python train.py --arch="unet" --model="class-conditioned image flow-matching model" --dataset="crops of objects in photos (Visual Genome)" --train_examples=61751 --image_size=32 --horizontal_flip=true --conditioning="class" --objective="flow_matching" --cond_dim=192 --targets=["object"] --num_classes=300 --cond_dropout=0.2 --logit_normal_time=false --norm="groupnorm" --hidden_act="silu" --weight_standardization=true --widths=[64, 128, 192] --blocks_per_level=3 --scale_shift_norm=false --attention=true --upsampling="nearest_conv" --init="trunc_normal_002" --residual_init="scaled_by_depth" --optimizer="muon" --muon_scale="original" --learning_rate=0.04 --momentum=0.95 --nesterov=false --orthogonalizer="newton_schulz_5" --adamw_lr_other_params=0.0012 --max_grad_norm=5.0 --adaptive_grad_clip=0.02 --max_steps=8500 --batch_size=128 --epochs=17.6 --lr_schedule="wsd" --decay_fraction=0.3 --final_lr_fraction=0.05 --warmup_steps=250 --weight_decay=0.005 --adamw_weight_decay_other_params=0.05
Rows from block 9 of a small class-conditioned image flow-matching model, named by matrix and row number. Rows with one number belong to one channel. Each number is 50 + 10 x the weight over its row's rms, rounded and kept within 0 to 99. All counts start at 0.
After each channel's rows are labels from the 100 images, of 14976 (inputs lightly noised), where the channel reaches its highest value: "place" is the part of the image that holds the peak; "colour at peak" is the nearest of a few named colours to the mean colour under the peak. Only what is clearly more common there than usual is listed. The data: crops of objects in photos (Visual Genome).
# convs0: first 3x3 conv (model.mid.2.convs.0.weight, 192x192x3x3, standardized in use, each kernel summed), inputs 96-191
# convs1: second 3x3 conv (model.mid.2.convs.1.weight, 192x192x3x3, standardized in use, transposed, each kernel summed), outputs 96-191

convs0.142:63 46 56 40 52 50 44 41 61 54 50 59 49 70 64 54 44 54 51 44 47 61 50 39 41 44 43 61 55 36 45 40 51 57 46 47 39 49 61 54 51 42 37 33 61 56 71 59 51 39 56 61 64 53 45 36 47 67 50 52 39 48 53 80 58 34 40 46 46 56 63 56 58 30 56 52 53 64 43 54 44 68 34 47 72 47 43 55 41 55 66 54 41 73 28 41
convs1.142:49 36 44 42 41 52 44 48 63 84 51 51 48 48 79 50 41 48 55 41 30 63 44 44 46 50 41 54 54 39 33 43 47 42 51 54 30 60 42 47 54 29 50 60 53 61 64 53 55 46 43 58 51 38 49 47 56 32 55 55 66 60 48 55 72 45 51 35 58 61 38 99 52 61 62 60 59 54 64 51 46 46 54 47 55 63 55 67 45 47 46 55 48 54 53 58
place: top left
colour at peak: brown

convs0.84:44 45 33 34 39 45 33 56 44 47 53 47 37 55 41 31 42 44 58 54 36 49 49 44 54 30 41 50 52 51 49 53 39 37 43 49 40 62 71 46 46 61 51 41 54 48 41 45 45 28 52 34 70 64 50 54 60 62 49 57 62 60 41 40 66 49 59 41 49 31 43 47 45 43 51 45 58 56 50 53 63 43 68 55 38 73 61 66 63 50 38 60 51 53 52 28
convs1.84:59 64 60 59 65 42 42 57 37 47 42 58 61 42 46 43 62 57 37 42 58 39 42 61 42 57 62 57 39 63 61 61 61 60 60 59 61 47 62 59 51 60 61 42 52 40 38 61 62 38 61 40 60 47 39 53 41 62 39 41 41 37 58 58 40 34 58 58 39 37 59 50 39 39 41 62 54 59 57 43 58 61 42 57 65 38 41 39 43 59 61 40 63 40 42 60
place: top right; top left
colour at peak: black

convs0.11:48 66 46 55 48 38 42 41 55 41 49 49 46 32 68 36 34 70 59 61 47 54 48 50 41 46 37 51 52 51 48 49 46 61 58 45 46 32 58 40 57 34 45 51 68 50 57 49 41 66 38 61 20 39 31 55 54 45 51 46 48 43 53 62 72 53 55 44 46 54 58 50 41 53 40 49 47 59 53 42 53 47 41 49 42 60 43 32 40 37 46 41 59 60 56 50
convs1.11:64 49 52 57 54 36 34 57 55 81 54 66 55 40 63 40 49 42 51 37 50 59 40 54 37 66 61 69 49 53 62 63 52 51 53 59 54 33 51 57 51 53 53 46 76 54 50 55 57 40 48 42 57 46 45 74 37 63 48 46 46 40 58 58 52 31 55 48 41 39 50 45 53 47 47 64 64 76 61 45 60 55 44 62 62 62 45 53 50 65 62 55 56 46 38 46
place: bottom centre
colour at peak: black

convs0.122:49 38 38 43 53 40 28 37 54 56 40 49 50 39 54 36 35 60 42 44 45 52 52 50 51 73 54 50 53 35 49 48 44 40 42 53 48 36 53 41 50 49 42 57 49 56 47 51 52 43 42 38 43 53 31 47 42 55 51 51 59 40 45 33 56 32 69 71 56 40 48 57 58 40 83 44 38 53 44 47 55 69 44 32 81 61 36 47 60 51 70 53 52 59 51 54
convs1.122:35 47 44 35 44 67 61 41 61 50 56 36 40 62 50 60 47 54 62 65 39 58 60 45 60 39 34 35 58 44 32 40 40 38 42 42 42 58 46 38 47 42 48 61 45 58 55 40 44 65 36 60 42 56 58 37 60 37 61 59 61 62 33 43 61 57 39 67 51 58 42 51 60 60 61 42 35 35 42 59 31 40 60 43 42 62 61 54 61 38 40 51 38 62 58 38
place: top right; bottom right
colour at peak: white; pink

convs0.166:58 44 32 60 47 51 47 52 48 43 57 52 41 40 29 42 56 48 52 47 47 51 47 50 43 47 39 57 21 44 38 48 48 30 45 52 63 61 47 60 45 39 54 37 49 59 61 60 46 49 53 49 56 53 54 62 44 40 58 56 46 68 81 45 53 60 65 43 34 40 64 70 50 58 56 52 77 66 39 68 41 50 43 55 37 38 45 45 49 31 63 61 47 64 42 49
convs1.166:41 41 40 46 38 61 64 41 54 30 62 41 40 60 47 61 38 44 58 62 47 54 63 40 62 43 39 40 59 36 39 43 41 45 40 40 40 55 39 39 53 46 38 58 43 60 59 42 37 61 44 60 41 62 59 44 58 40 59 58 56 61 41 38 54 62 42 35 62 65 43 42 58 56 57 34 46 42 35 61 42 42 60 38 34 55 58 56 62 37 39 59 39 60 60 57
place: bottom left
colour at peak: pink; white

convs0.32:47 51 41 44 52 70 53 36 46 46 55 41 40 65 57 45 46 42 61 66 49 48 62 31 48 53 41 56 48 46 46 43 42 49 48 46 36 30 48 39 42 59 56 46 52 51 62 38 55 61 53 55 58 54 55 40 46 74 51 59 52 35 55 57 44 46 59 50 52 52 37 38 44 56 68 58 67 52 59 55 73 46 49 46 67 78 75 69 79 44 36 64 42 59 65 49
convs1.32:41 37 41 42 38 62 59 41 57 32 65 38 41 59 51 53 43 55 60 58 42 53 63 41 60 32 40 38 59 37 41 42 40 38 41 39 38 61 41 41 70 43 36 58 36 60 59 40 46 64 43 57 40 65 60 41 61 45 61 57 60 59 43 40 54 58 39 61 62 64 37 35 57 58 57 40 43 40 38 59 40 39 63 37 40 54 59 59 69 39 34 60 40 56 59 63
place: top left
colour at peak: white; pink

convs0.57:49 52 49 59 48 48 62 44 47 72 41 57 56 56 42 68 42 41 43 40 48 48 45 51 54 60 40 49 42 58 73 48 48 67 51 51 56 50 47 52 50 54 47 48 47 59 51 44 45 44 57 35 40 42 55 52 46 51 52 38 43 36 80 43 51 47 35 46 38 47 71 52 54 52 36 55 58 54 57 49 58 53 52 51 47 53 45 66 40 45 41 41 37 54 45 46
convs1.57:37 41 41 39 41 63 59 40 58 31 62 40 42 61 55 59 41 53 59 61 41 57 62 41 61 37 38 38 61 41 37 39 41 39 43 40 39 54 41 39 53 42 34 62 36 57 57 41 44 63 41 58 40 57 58 35 62 35 59 59 63 59 34 41 58 61 39 60 61 59 41 43 59 59 61 40 39 37 37 61 39 41 62 39 40 57 58 55 64 37 38 59 41 59 63 55
place: top right
colour at peak: white; pink

convs0.67:58 41 37 47 47 59 36 47 54 43 48 48 42 58 48 49 40 48 63 50 21 50 41 42 47 52 35 56 41 40 46 54 40 44 60 46 39 51 61 54 47 48 40 39 52 41 57 53 56 43 38 45 51 59 58 30 56 71 55 54 67 67 62 54 61 43 43 35 66 36 54 67 56 71 56 45 49 44 28 40 45 52 50 51 61 61 52 55 53 56 52 67 50 81 56 50
convs1.67:55 61 57 54 62 43 40 61 35 49 32 58 58 45 51 53 53 75 36 38 54 37 36 60 42 51 58 50 43 61 53 51 60 57 60 60 58 59 60 55 51 54 60 47 37 37 37 61 71 33 65 39 54 38 38 43 47 55 40 46 50 42 51 59 42 55 64 50 48 36 50 57 36 43 46 63 50 52 68 38 62 61 47 60 57 38 39 35 29 61 58 40 60 38 47 60
place: top left
colour at peak: black

convs0.50:48 48 47 45 39 62 50 47 48 60 50 50 49 48 39 55 49 48 55 49 52 45 48 48 53 56 50 59 50 31 52 41 57 42 57 48 32 49 41 48 59 43 53 69 42 47 50 53 59 43 84 56 51 46 59 57 42 46 45 52 52 44 82 56 60 46 37 51 44 54 82 65 60 58 68 43 47 52 44 46 44 69 43 36 64 43 47 40 53 53 67 47 38 53 18 51
convs1.50:40 44 41 40 41 64 62 41 61 39 62 37 40 61 53 57 40 49 58 61 38 59 58 40 60 37 36 38 61 40 35 38 40 39 42 40 39 55 42 41 48 40 40 61 41 58 58 41 42 62 41 61 40 57 58 37 61 34 61 58 64 61 36 42 61 58 40 49 55 62 45 59 59 60 61 38 41 35 34 61 35 40 60 41 39 58 60 59 62 36 38 57 39 61 62 53
place: top left; top right
colour at peak: white; pink

convs0.74:77 52 48 58 42 52 67 44 61 45 48 65 33 52 73 39 46 54 41 58 59 54 44 41 52 41 39 35 36 28 48 49 52 49 53 50 60 40 47 52 35 50 44 42 71 49 50 35 55 38 40 66 46 37 56 54 74 43 48 54 57 46 55 57 41 57 44 56 40 53 35 45 50 43 54 55 45 67 45 59 43 61 38 46 52 42 53 51 60 64 42 45 45 63 39 53
convs1.74:60 36 44 48 49 43 40 49 64 78 46 57 50 40 76 42 49 35 62 42 44 62 38 42 43 61 54 70 56 47 54 57 47 45 47 55 46 29 40 54 48 44 45 53 79 59 65 49 51 51 37 49 52 50 52 68 43 51 54 50 51 48 51 53 61 37 44 37 59 42 47 60 59 56 57 56 64 71 57 58 50 51 45 54 56 71 51 56 47 60 56 66 53 57 44 54
place: middle left
colour at peak: grey

convs0.33:48 48 47 52 49 36 47 79 50 43 44 68 46 47 38 56 45 50 39 51 58 60 46 42 49 48 54 58 54 47 56 51 54 38 40 37 53 31 45 43 52 35 44 35 55 46 33 53 46 46 58 57 61 46 59 65 63 44 49 52 54 40 61 53 63 52 29 57 47 28 39 46 36 59 67 63 47 26 63 39 62 73 53 58 34 47 55 49 47 56 66 52 42 40 65 57
convs1.33:62 29 45 48 42 38 40 49 57 82 50 60 51 40 69 37 46 34 59 41 44 56 46 40 45 46 58 71 54 43 54 57 46 44 48 53 44 37 41 51 69 48 49 51 71 64 62 52 45 53 43 49 54 52 54 69 41 58 54 51 49 46 56 51 55 43 48 32 61 49 43 40 62 53 53 54 69 70 64 55 56 49 49 51 53 71 50 59 60 57 49 66 51 55 49 70
place: middle left
colour at peak: white

convs0.31:59 60 39 47 42 41 37 52 47 54 59 55 53 45 64 42 38 62 40 43 47 66 50 68 38 45 48 55 40 50 44 42 48 45 46 41 42 42 48 40 51 30 34 53 71 41 39 47 51 54 54 56 39 47 41 58 61 44 47 41 45 56 49 63 50 43 39 48 38 58 72 55 44 62 51 38 53 62 48 50 41 30 36 61 49 53 51 40 47 53 54 34 55 54 43 55
convs1.31:59 36 45 49 49 42 41 51 63 80 50 62 51 41 72 38 47 32 59 43 43 63 42 42 41 61 54 70 55 44 62 59 46 46 46 54 46 29 42 54 47 44 46 54 77 59 65 51 47 50 41 50 52 53 52 71 44 58 56 51 49 49 51 52 62 41 48 42 56 44 44 50 60 55 54 53 67 71 55 54 52 52 46 53 57 74 51 62 52 61 52 63 52 57 46 48
place: centre
colour at peak: brown

convs0.4:46 51 46 57 47 52 45 42 43 42 53 44 54 27 38 52 53 31 61 29 43 46 48 41 54 49 43 47 39 55 46 39 65 50 57 53 63 52 42 53 44 70 38 44 47 73 49 55 58 45 51 49 38 54 46 53 46 56 44 51 48 49 59 58 46 60 60 40 48 57 46 73 53 54 40 37 70 52 46 66 52 70 53 45 36 49 47 68 66 53 67 76 47 49 46 45
convs1.4:42 41 41 45 39 62 60 43 59 30 64 38 41 60 51 60 40 54 57 60 45 55 64 41 61 36 41 40 57 39 42 43 42 38 42 40 41 59 39 40 66 45 33 59 37 61 56 40 37 63 44 59 41 62 59 41 60 44 60 56 58 60 42 40 56 60 41 68 58 63 40 39 58 56 57 38 43 40 34 61 41 41 63 39 37 55 58 60 66 39 38 60 40 59 59 65
place: bottom left
colour at peak: white; pink

convs0.80:54 48 39 43 58 44 40 42 59 47 48 49 40 45 60 45 48 62 31 60 53 56 45 50 43 64 31 50 50 44 54 41 42 51 53 55 60 41 52 41 54 38 49 54 46 43 48 50 54 53 36 43 52 55 40 41 46 33 39 55 83 42 37 39 63 51 31 63 45 26 56 51 46 51 76 52 36 48 38 52 52 47 51 45 64 76 40 41 44 47 57 52 48 64 41 38
convs1.80:30 44 43 32 46 64 59 41 62 59 45 40 40 62 56 59 45 54 65 65 42 64 57 46 57 53 32 36 59 48 34 39 40 37 42 43 37 48 48 39 32 39 49 61 56 52 56 43 53 61 35 56 41 52 57 35 59 34 58 59 60 64 31 46 64 60 43 56 57 51 44 60 63 63 61 44 38 39 47 60 33 44 55 49 42 67 61 53 52 42 43 53 39 64 57 36
place: bottom right
colour at peak: pink; white

convs0.160:42 36 67 40 45 42 59 51 79 45 65 53 35 54 50 62 52 63 43 63 45 63 59 59 48 45 54 53 47 47 65 64 56 50 61 41 42 69 31 53 56 63 57 56 63 33 42 54 50 57 57 52 42 55 34 66 58 44 49 59 62 54 58 46 59 45 55 51 41 31 58 39 39 47 60 68 51 47 56 35 44 41 39 39 36 43 41 36 50 47 45 40 53 58 58 42
convs1.160:59 36 46 48 46 42 40 49 61 81 52 59 51 40 72 39 48 30 61 42 44 61 41 40 44 60 55 71 54 44 56 58 47 45 48 54 47 28 38 54 54 46 46 51 78 61 65 50 45 51 41 52 52 52 53 69 42 57 55 50 50 48 51 52 58 45 46 31 58 47 46 52 61 55 54 54 66 68 54 56 52 49 43 52 53 72 50 57 50 58 53 65 52 57 46 57
place: middle left
colour at peak: white

convs0.39:48 55 39 52 46 30 37 53 46 48 56 61 44 47 75 55 49 44 28 53 52 71 42 53 36 47 52 43 53 46 59 45 39 47 39 30 58 68 45 32 47 44 36 39 48 37 45 39 50 45 47 40 33 60 51 50 67 34 53 62 80 78 44 62 33 67 39 60 43 64 64 43 26 62 44 50 50 65 39 67 47 50 50 56 42 42 60 50 61 59 68 40 43 38 58 69
convs1.39:58 33 47 46 43 36 35 49 56 85 41 62 54 42 77 42 43 40 57 37 47 57 42 39 45 48 57 71 57 39 51 56 47 40 53 55 43 40 34 51 75 47 40 52 64 62 60 54 45 47 48 51 53 44 49 68 48 58 54 49 54 51 55 56 54 49 51 19 60 51 42 39 60 56 52 56 66 60 65 54 60 51 40 54 50 62 47 56 46 56 54 64 52 48 51 94
place: middle left
colour at peak: grey

convs0.130:56 55 37 33 53 38 26 45 55 29 50 46 46 38 61 30 54 49 40 53 42 50 46 45 28 46 49 54 51 39 53 52 56 43 49 46 45 51 58 45 46 40 49 45 50 40 50 51 53 58 46 49 43 58 46 48 58 41 67 51 54 33 67 44 64 33 50 48 57 37 40 61 60 27 67 51 32 59 61 25 34 61 40 50 75 59 53 57 28 52 51 36 61 64 39 31
convs1.130:40 47 49 41 47 58 50 43 70 71 46 46 42 53 64 49 48 57 67 60 36 66 52 51 45 52 37 42 59 49 41 42 41 40 47 46 34 54 54 42 29 41 63 58 59 43 54 47 73 61 31 50 47 52 55 47 50 32 56 60 57 51 43 53 65 33 43 53 57 45 39 58 57 57 61 57 46 47 62 48 37 43 54 50 59 80 59 56 72 51 54 46 41 57 49 20
place: middle right
colour at peak: pink

convs0.29:63 60 51 43 45 35 39 48 64 38 54 50 45 42 67 44 54 68 49 56 49 56 46 61 45 43 47 78 48 44 58 45 51 50 55 42 41 39 60 41 66 41 39 41 69 43 58 48 58 54 43 56 32 57 47 62 61 51 32 56 52 47 50 53 57 45 41 41 36 53 74 54 36 41 57 45 48 48 59 47 48 27 27 52 60 57 47 33 46 47 45 54 48 54 57 59
convs1.29:61 36 46 49 49 42 40 50 62 79 52 60 52 40 72 39 48 33 60 43 44 62 42 42 42 62 55 71 55 44 61 58 47 45 47 54 47 25 41 54 46 46 45 52 77 60 63 50 48 51 41 50 53 53 52 72 42 58 55 50 49 47 52 52 59 40 46 39 59 44 46 50 61 54 54 55 65 72 56 55 52 52 46 53 57 72 50 59 52 60 54 63 53 56 46 46
place: centre
colour at peak: brown

convs0.171:55 49 48 76 41 51 64 53 52 33 53 48 68 55 40 47 51 56 17 56 64 51 61 59 47 44 66 54 55 45 44 43 65 76 45 53 51 58 36 55 55 48 32 57 38 56 46 51 47 44 77 45 30 50 43 48 52 49 37 51 52 55 74 34 40 47 50 56 53 62 72 46 51 36 50 50 56 58 53 46 69 52 55 45 29 40 48 48 53 54 66 47 44 55 51 49
convs1.171:57 60 59 63 54 35 49 60 40 50 42 57 53 41 28 44 57 38 40 44 64 40 45 62 45 49 55 56 39 59 63 50 58 64 57 55 54 60 59 59 47 59 65 36 42 40 42 56 43 51 60 44 58 43 44 65 47 57 39 46 35 45 73 54 38 43 59 30 35 52 74 31 40 42 38 51 63 53 56 35 61 55 41 54 54 25 44 48 37 54 60 35 55 44 42 37
place: bottom right
colour at peak: black

convs0.60:50 56 51 33 42 48 39 50 39 61 46 48 49 37 58 58 53 53 49 40 51 49 48 58 37 54 50 51 64 61 60 55 43 56 62 54 34 40 48 65 46 55 40 44 55 45 48 54 52 37 43 56 43 49 53 64 43 70 32 41 28 39 33 64 66 41 45 50 43 39 69 56 57 52 47 57 52 48 40 54 53 45 44 47 56 44 41 71 70 49 58 64 49 39 57 62
convs1.60:37 44 40 40 38 62 60 40 60 41 59 40 42 62 56 58 40 56 58 60 42 59 59 39 59 37 39 39 61 37 39 44 41 35 43 41 41 58 41 40 56 40 34 59 42 59 57 41 42 57 43 58 40 58 59 37 60 44 62 57 63 61 35 44 59 62 41 61 59 59 37 54 61 60 58 38 37 38 34 59 37 40 61 39 39 61 59 62 65 40 33 61 41 61 60 62
place: bottom right
colour at peak: white; pink

convs0.154:71 45 45 48 75 50 64 55 54 44 51 46 59 55 60 46 51 54 47 70 54 59 55 48 53 33 49 53 52 47 62 58 55 36 68 51 40 67 44 53 49 51 53 52 50 38 46 66 39 50 58 49 46 52 34 55 64 43 45 59 60 55 62 47 53 49 48 58 43 48 71 27 44 19 47 52 46 36 49 33 46 45 47 38 37 54 47 37 55 38 34 51 48 59 53 58
convs1.154:61 35 46 49 46 40 39 50 61 81 50 58 52 40 73 39 48 32 61 41 45 61 41 42 43 57 56 71 55 44 57 57 46 46 48 55 45 30 40 54 50 46 46 51 76 60 64 51 48 52 41 51 53 52 53 71 41 57 54 50 49 48 54 53 57 42 47 28 56 48 47 53 60 55 53 55 68 69 56 57 54 50 43 53 55 70 50 57 51 60 54 64 53 55 45 57
place: middle left
colour at peak: grey

convs0.176:51 51 48 52 57 52 47 39 52 43 52 59 49 47 49 56 42 54 49 61 58 62 57 58 42 29 47 68 65 45 56 70 51 46 47 34 30 52 68 63 53 44 53 49 45 39 37 59 45 54 49 63 44 54 35 56 64 48 54 55 80 64 58 72 42 60 40 53 43 44 53 44 33 36 41 51 44 58 65 53 53 39 37 46 38 50 43 30 48 48 46 38 37 51 69 48
convs1.176:56 32 45 49 41 39 41 49 61 79 48 57 50 43 66 38 44 34 65 44 44 64 47 41 46 48 52 69 56 39 58 55 41 41 45 52 37 39 38 50 51 45 50 48 70 64 64 49 53 57 40 51 53 60 54 76 43 61 57 51 46 50 59 50 57 39 45 25 58 51 42 38 64 55 55 56 70 71 55 55 54 47 49 49 53 67 52 66 67 57 47 66 50 54 46 51
place: bottom centre
colour at peak: pink

convs0.173:40 40 46 45 57 68 54 47 39 59 48 47 42 44 32 59 44 24 78 38 48 39 45 50 55 49 47 42 37 47 51 41 51 48 51 52 45 33 36 52 39 46 45 42 48 53 47 46 50 64 51 51 60 61 57 51 46 51 50 47 37 44 75 51 28 50 75 44 45 83 46 66 63 61 23 48 50 46 70 57 39 68 41 56 56 38 70 61 64 46 40 69 54 47 51 66
convs1.173:42 40 42 45 40 63 63 43 57 24 61 38 40 60 48 62 41 52 57 60 45 54 64 41 61 39 40 38 57 40 42 41 43 40 41 40 42 62 40 41 70 44 36 59 33 58 60 39 40 62 44 60 39 64 59 42 62 42 58 57 58 59 42 38 56 59 39 57 57 63 42 36 56 55 60 37 40 41 32 62 41 40 65 38 39 48 58 58 61 38 42 58 40 58 60 57
place: top left
colour at peak: white

convs0.12:56 50 46 38 30 35 41 66 59 44 59 49 55 34 49 44 30 61 35 57 44 56 46 60 35 43 50 57 44 49 58 52 43 53 55 41 44 54 55 49 47 32 38 54 66 45 55 40 60 54 46 47 37 43 42 65 62 34 43 54 49 50 47 44 65 55 31 52 41 54 74 56 38 56 57 40 45 61 55 52 48 42 34 61 49 48 47 37 50 52 67 41 39 49 54 53
convs1.12:60 38 47 49 49 40 41 52 63 79 49 63 52 41 72 35 48 33 59 43 43 63 41 42 41 61 55 71 55 45 63 59 47 45 47 54 48 27 42 55 47 47 48 51 76 59 64 51 47 50 42 50 53 53 52 73 44 60 55 50 48 47 50 53 60 37 47 39 57 41 46 46 61 54 53 55 67 69 54 53 52 52 44 53 58 70 51 61 52 61 54 61 52 55 46 58
place: centre
colour at peak: brown

convs0.23:43 46 45 52 46 36 50 60 44 48 43 54 54 64 57 46 40 65 35 49 37 55 56 56 33 36 48 52 69 40 51 44 62 36 52 58 44 56 56 54 51 54 45 50 39 41 43 46 48 32 70 58 51 59 29 45 50 72 44 49 49 49 77 53 61 54 71 52 44 47 23 44 44 36 47 45 48 52 39 52 78 60 54 60 53 37 26 50 33 53 43 34 44 29 44 47
convs1.23:60 56 55 64 51 37 42 61 38 51 50 58 55 43 41 40 55 57 40 39 63 35 55 62 42 40 62 53 37 57 67 53 57 54 56 56 47 63 59 52 65 62 55 36 37 47 35 56 61 49 59 39 54 52 39 62 47 65 42 45 36 39 68 53 42 42 60 60 42 51 53 25 44 37 39 61 66 55 67 38 68 58 53 58 61 33 44 52 54 59 54 40 55 36 45 65
place: bottom right
colour at peak: black

convs0.159:48 61 58 54 52 69 37 50 37 44 52 53 50 38 33 54 46 35 77 40 61 44 54 56 47 56 47 46 54 47 52 49 46 40 45 47 45 56 46 55 51 47 66 37 46 57 57 52 45 53 51 53 53 42 67 58 47 67 55 55 29 60 78 55 40 58 56 37 43 62 54 52 47 59 18 49 70 58 51 83 41 58 50 58 45 20 44 60 45 49 50 64 50 68 51 58
convs1.159:40 43 44 47 38 62 63 45 52 28 58 37 41 61 42 64 38 47 53 59 44 54 63 42 62 37 37 36 58 40 38 39 42 43 42 41 40 68 42 41 61 42 39 56 31 57 57 40 44 56 49 58 40 61 58 40 61 42 58 55 58 61 46 39 51 65 44 35 58 65 43 40 53 55 61 37 44 39 29 57 46 41 65 42 35 48 58 59 61 38 39 56 41 53 60 53
place: top left
colour at peak: white

convs0.182:58 70 47 49 52 39 54 46 67 60 55 56 30 61 56 48 49 64 49 50 41 53 52 56 57 37 57 70 63 48 51 47 67 45 47 31 43 57 51 58 41 42 56 45 59 46 51 60 39 52 40 66 35 53 42 65 60 54 40 27 60 40 61 52 48 38 35 51 50 46 67 55 40 38 44 58 58 75 68 46 50 39 25 55 37 51 44 30 44 44 35 50 57 53 40 44
convs1.182:62 29 47 50 43 40 40 47 65 78 58 61 51 42 71 45 42 36 61 39 43 65 43 40 46 54 53 70 58 39 53 57 45 43 47 53 38 39 35 54 58 43 50 52 71 64 67 51 55 52 42 53 51 54 53 72 49 55 56 52 55 51 56 52 58 40 46 13 59 54 42 52 62 58 53 53 66 68 57 59 54 48 49 54 49 66 51 64 48 54 52 63 50 55 50 63
place: middle left
colour at peak: white

convs0.47:53 54 55 36 44 71 60 74 42 68 53 54 46 46 40 44 41 56 38 38 42 46 40 66 58 54 63 60 30 52 61 54 71 32 47 53 42 74 58 53 42 48 44 52 64 48 47 52 52 39 63 50 40 54 39 57 45 67 35 52 57 42 67 50 40 67 53 55 41 52 65 66 57 54 50 53 65 47 57 46 13 30 54 48 55 63 41 43 60 46 33 45 52 44 52 42
convs1.47:42 41 41 43 37 59 61 43 60 39 65 40 40 60 52 63 40 49 57 60 41 57 62 41 61 38 37 39 59 38 39 41 40 38 41 39 39 54 40 40 51 41 34 60 39 62 60 40 43 63 41 61 41 56 59 42 61 40 61 58 57 60 38 40 58 62 39 55 59 65 40 48 60 58 61 37 41 39 36 60 41 39 61 39 40 57 59 62 63 39 39 58 38 60 59 52
place: bottom left
colour at peak: pink; white

convs0.99:53 42 49 53 64 35 41 49 64 48 56 55 52 37 51 50 40 59 44 66 55 58 52 23 49 50 42 46 39 43 43 44 37 53 49 44 53 48 55 45 45 55 45 47 35 53 42 51 47 31 36 63 47 62 48 56 63 46 65 57 59 38 30 60 71 50 51 50 58 50 16 40 28 44 47 59 51 63 62 56 64 43 46 57 17 42 69 65 43 66 65 48 36 54 46 40
convs1.99:59 36 45 48 50 42 42 49 61 75 50 58 52 41 73 41 50 32 61 44 46 63 42 40 44 57 56 71 54 47 59 59 47 47 47 54 53 23 41 56 43 46 45 51 79 61 64 48 47 51 41 49 53 50 54 70 44 56 53 49 47 48 51 52 58 43 47 44 59 42 47 55 62 55 53 53 64 73 53 55 51 52 44 54 53 72 51 56 48 60 54 65 53 58 45 50
place: bottom right
colour at peak: white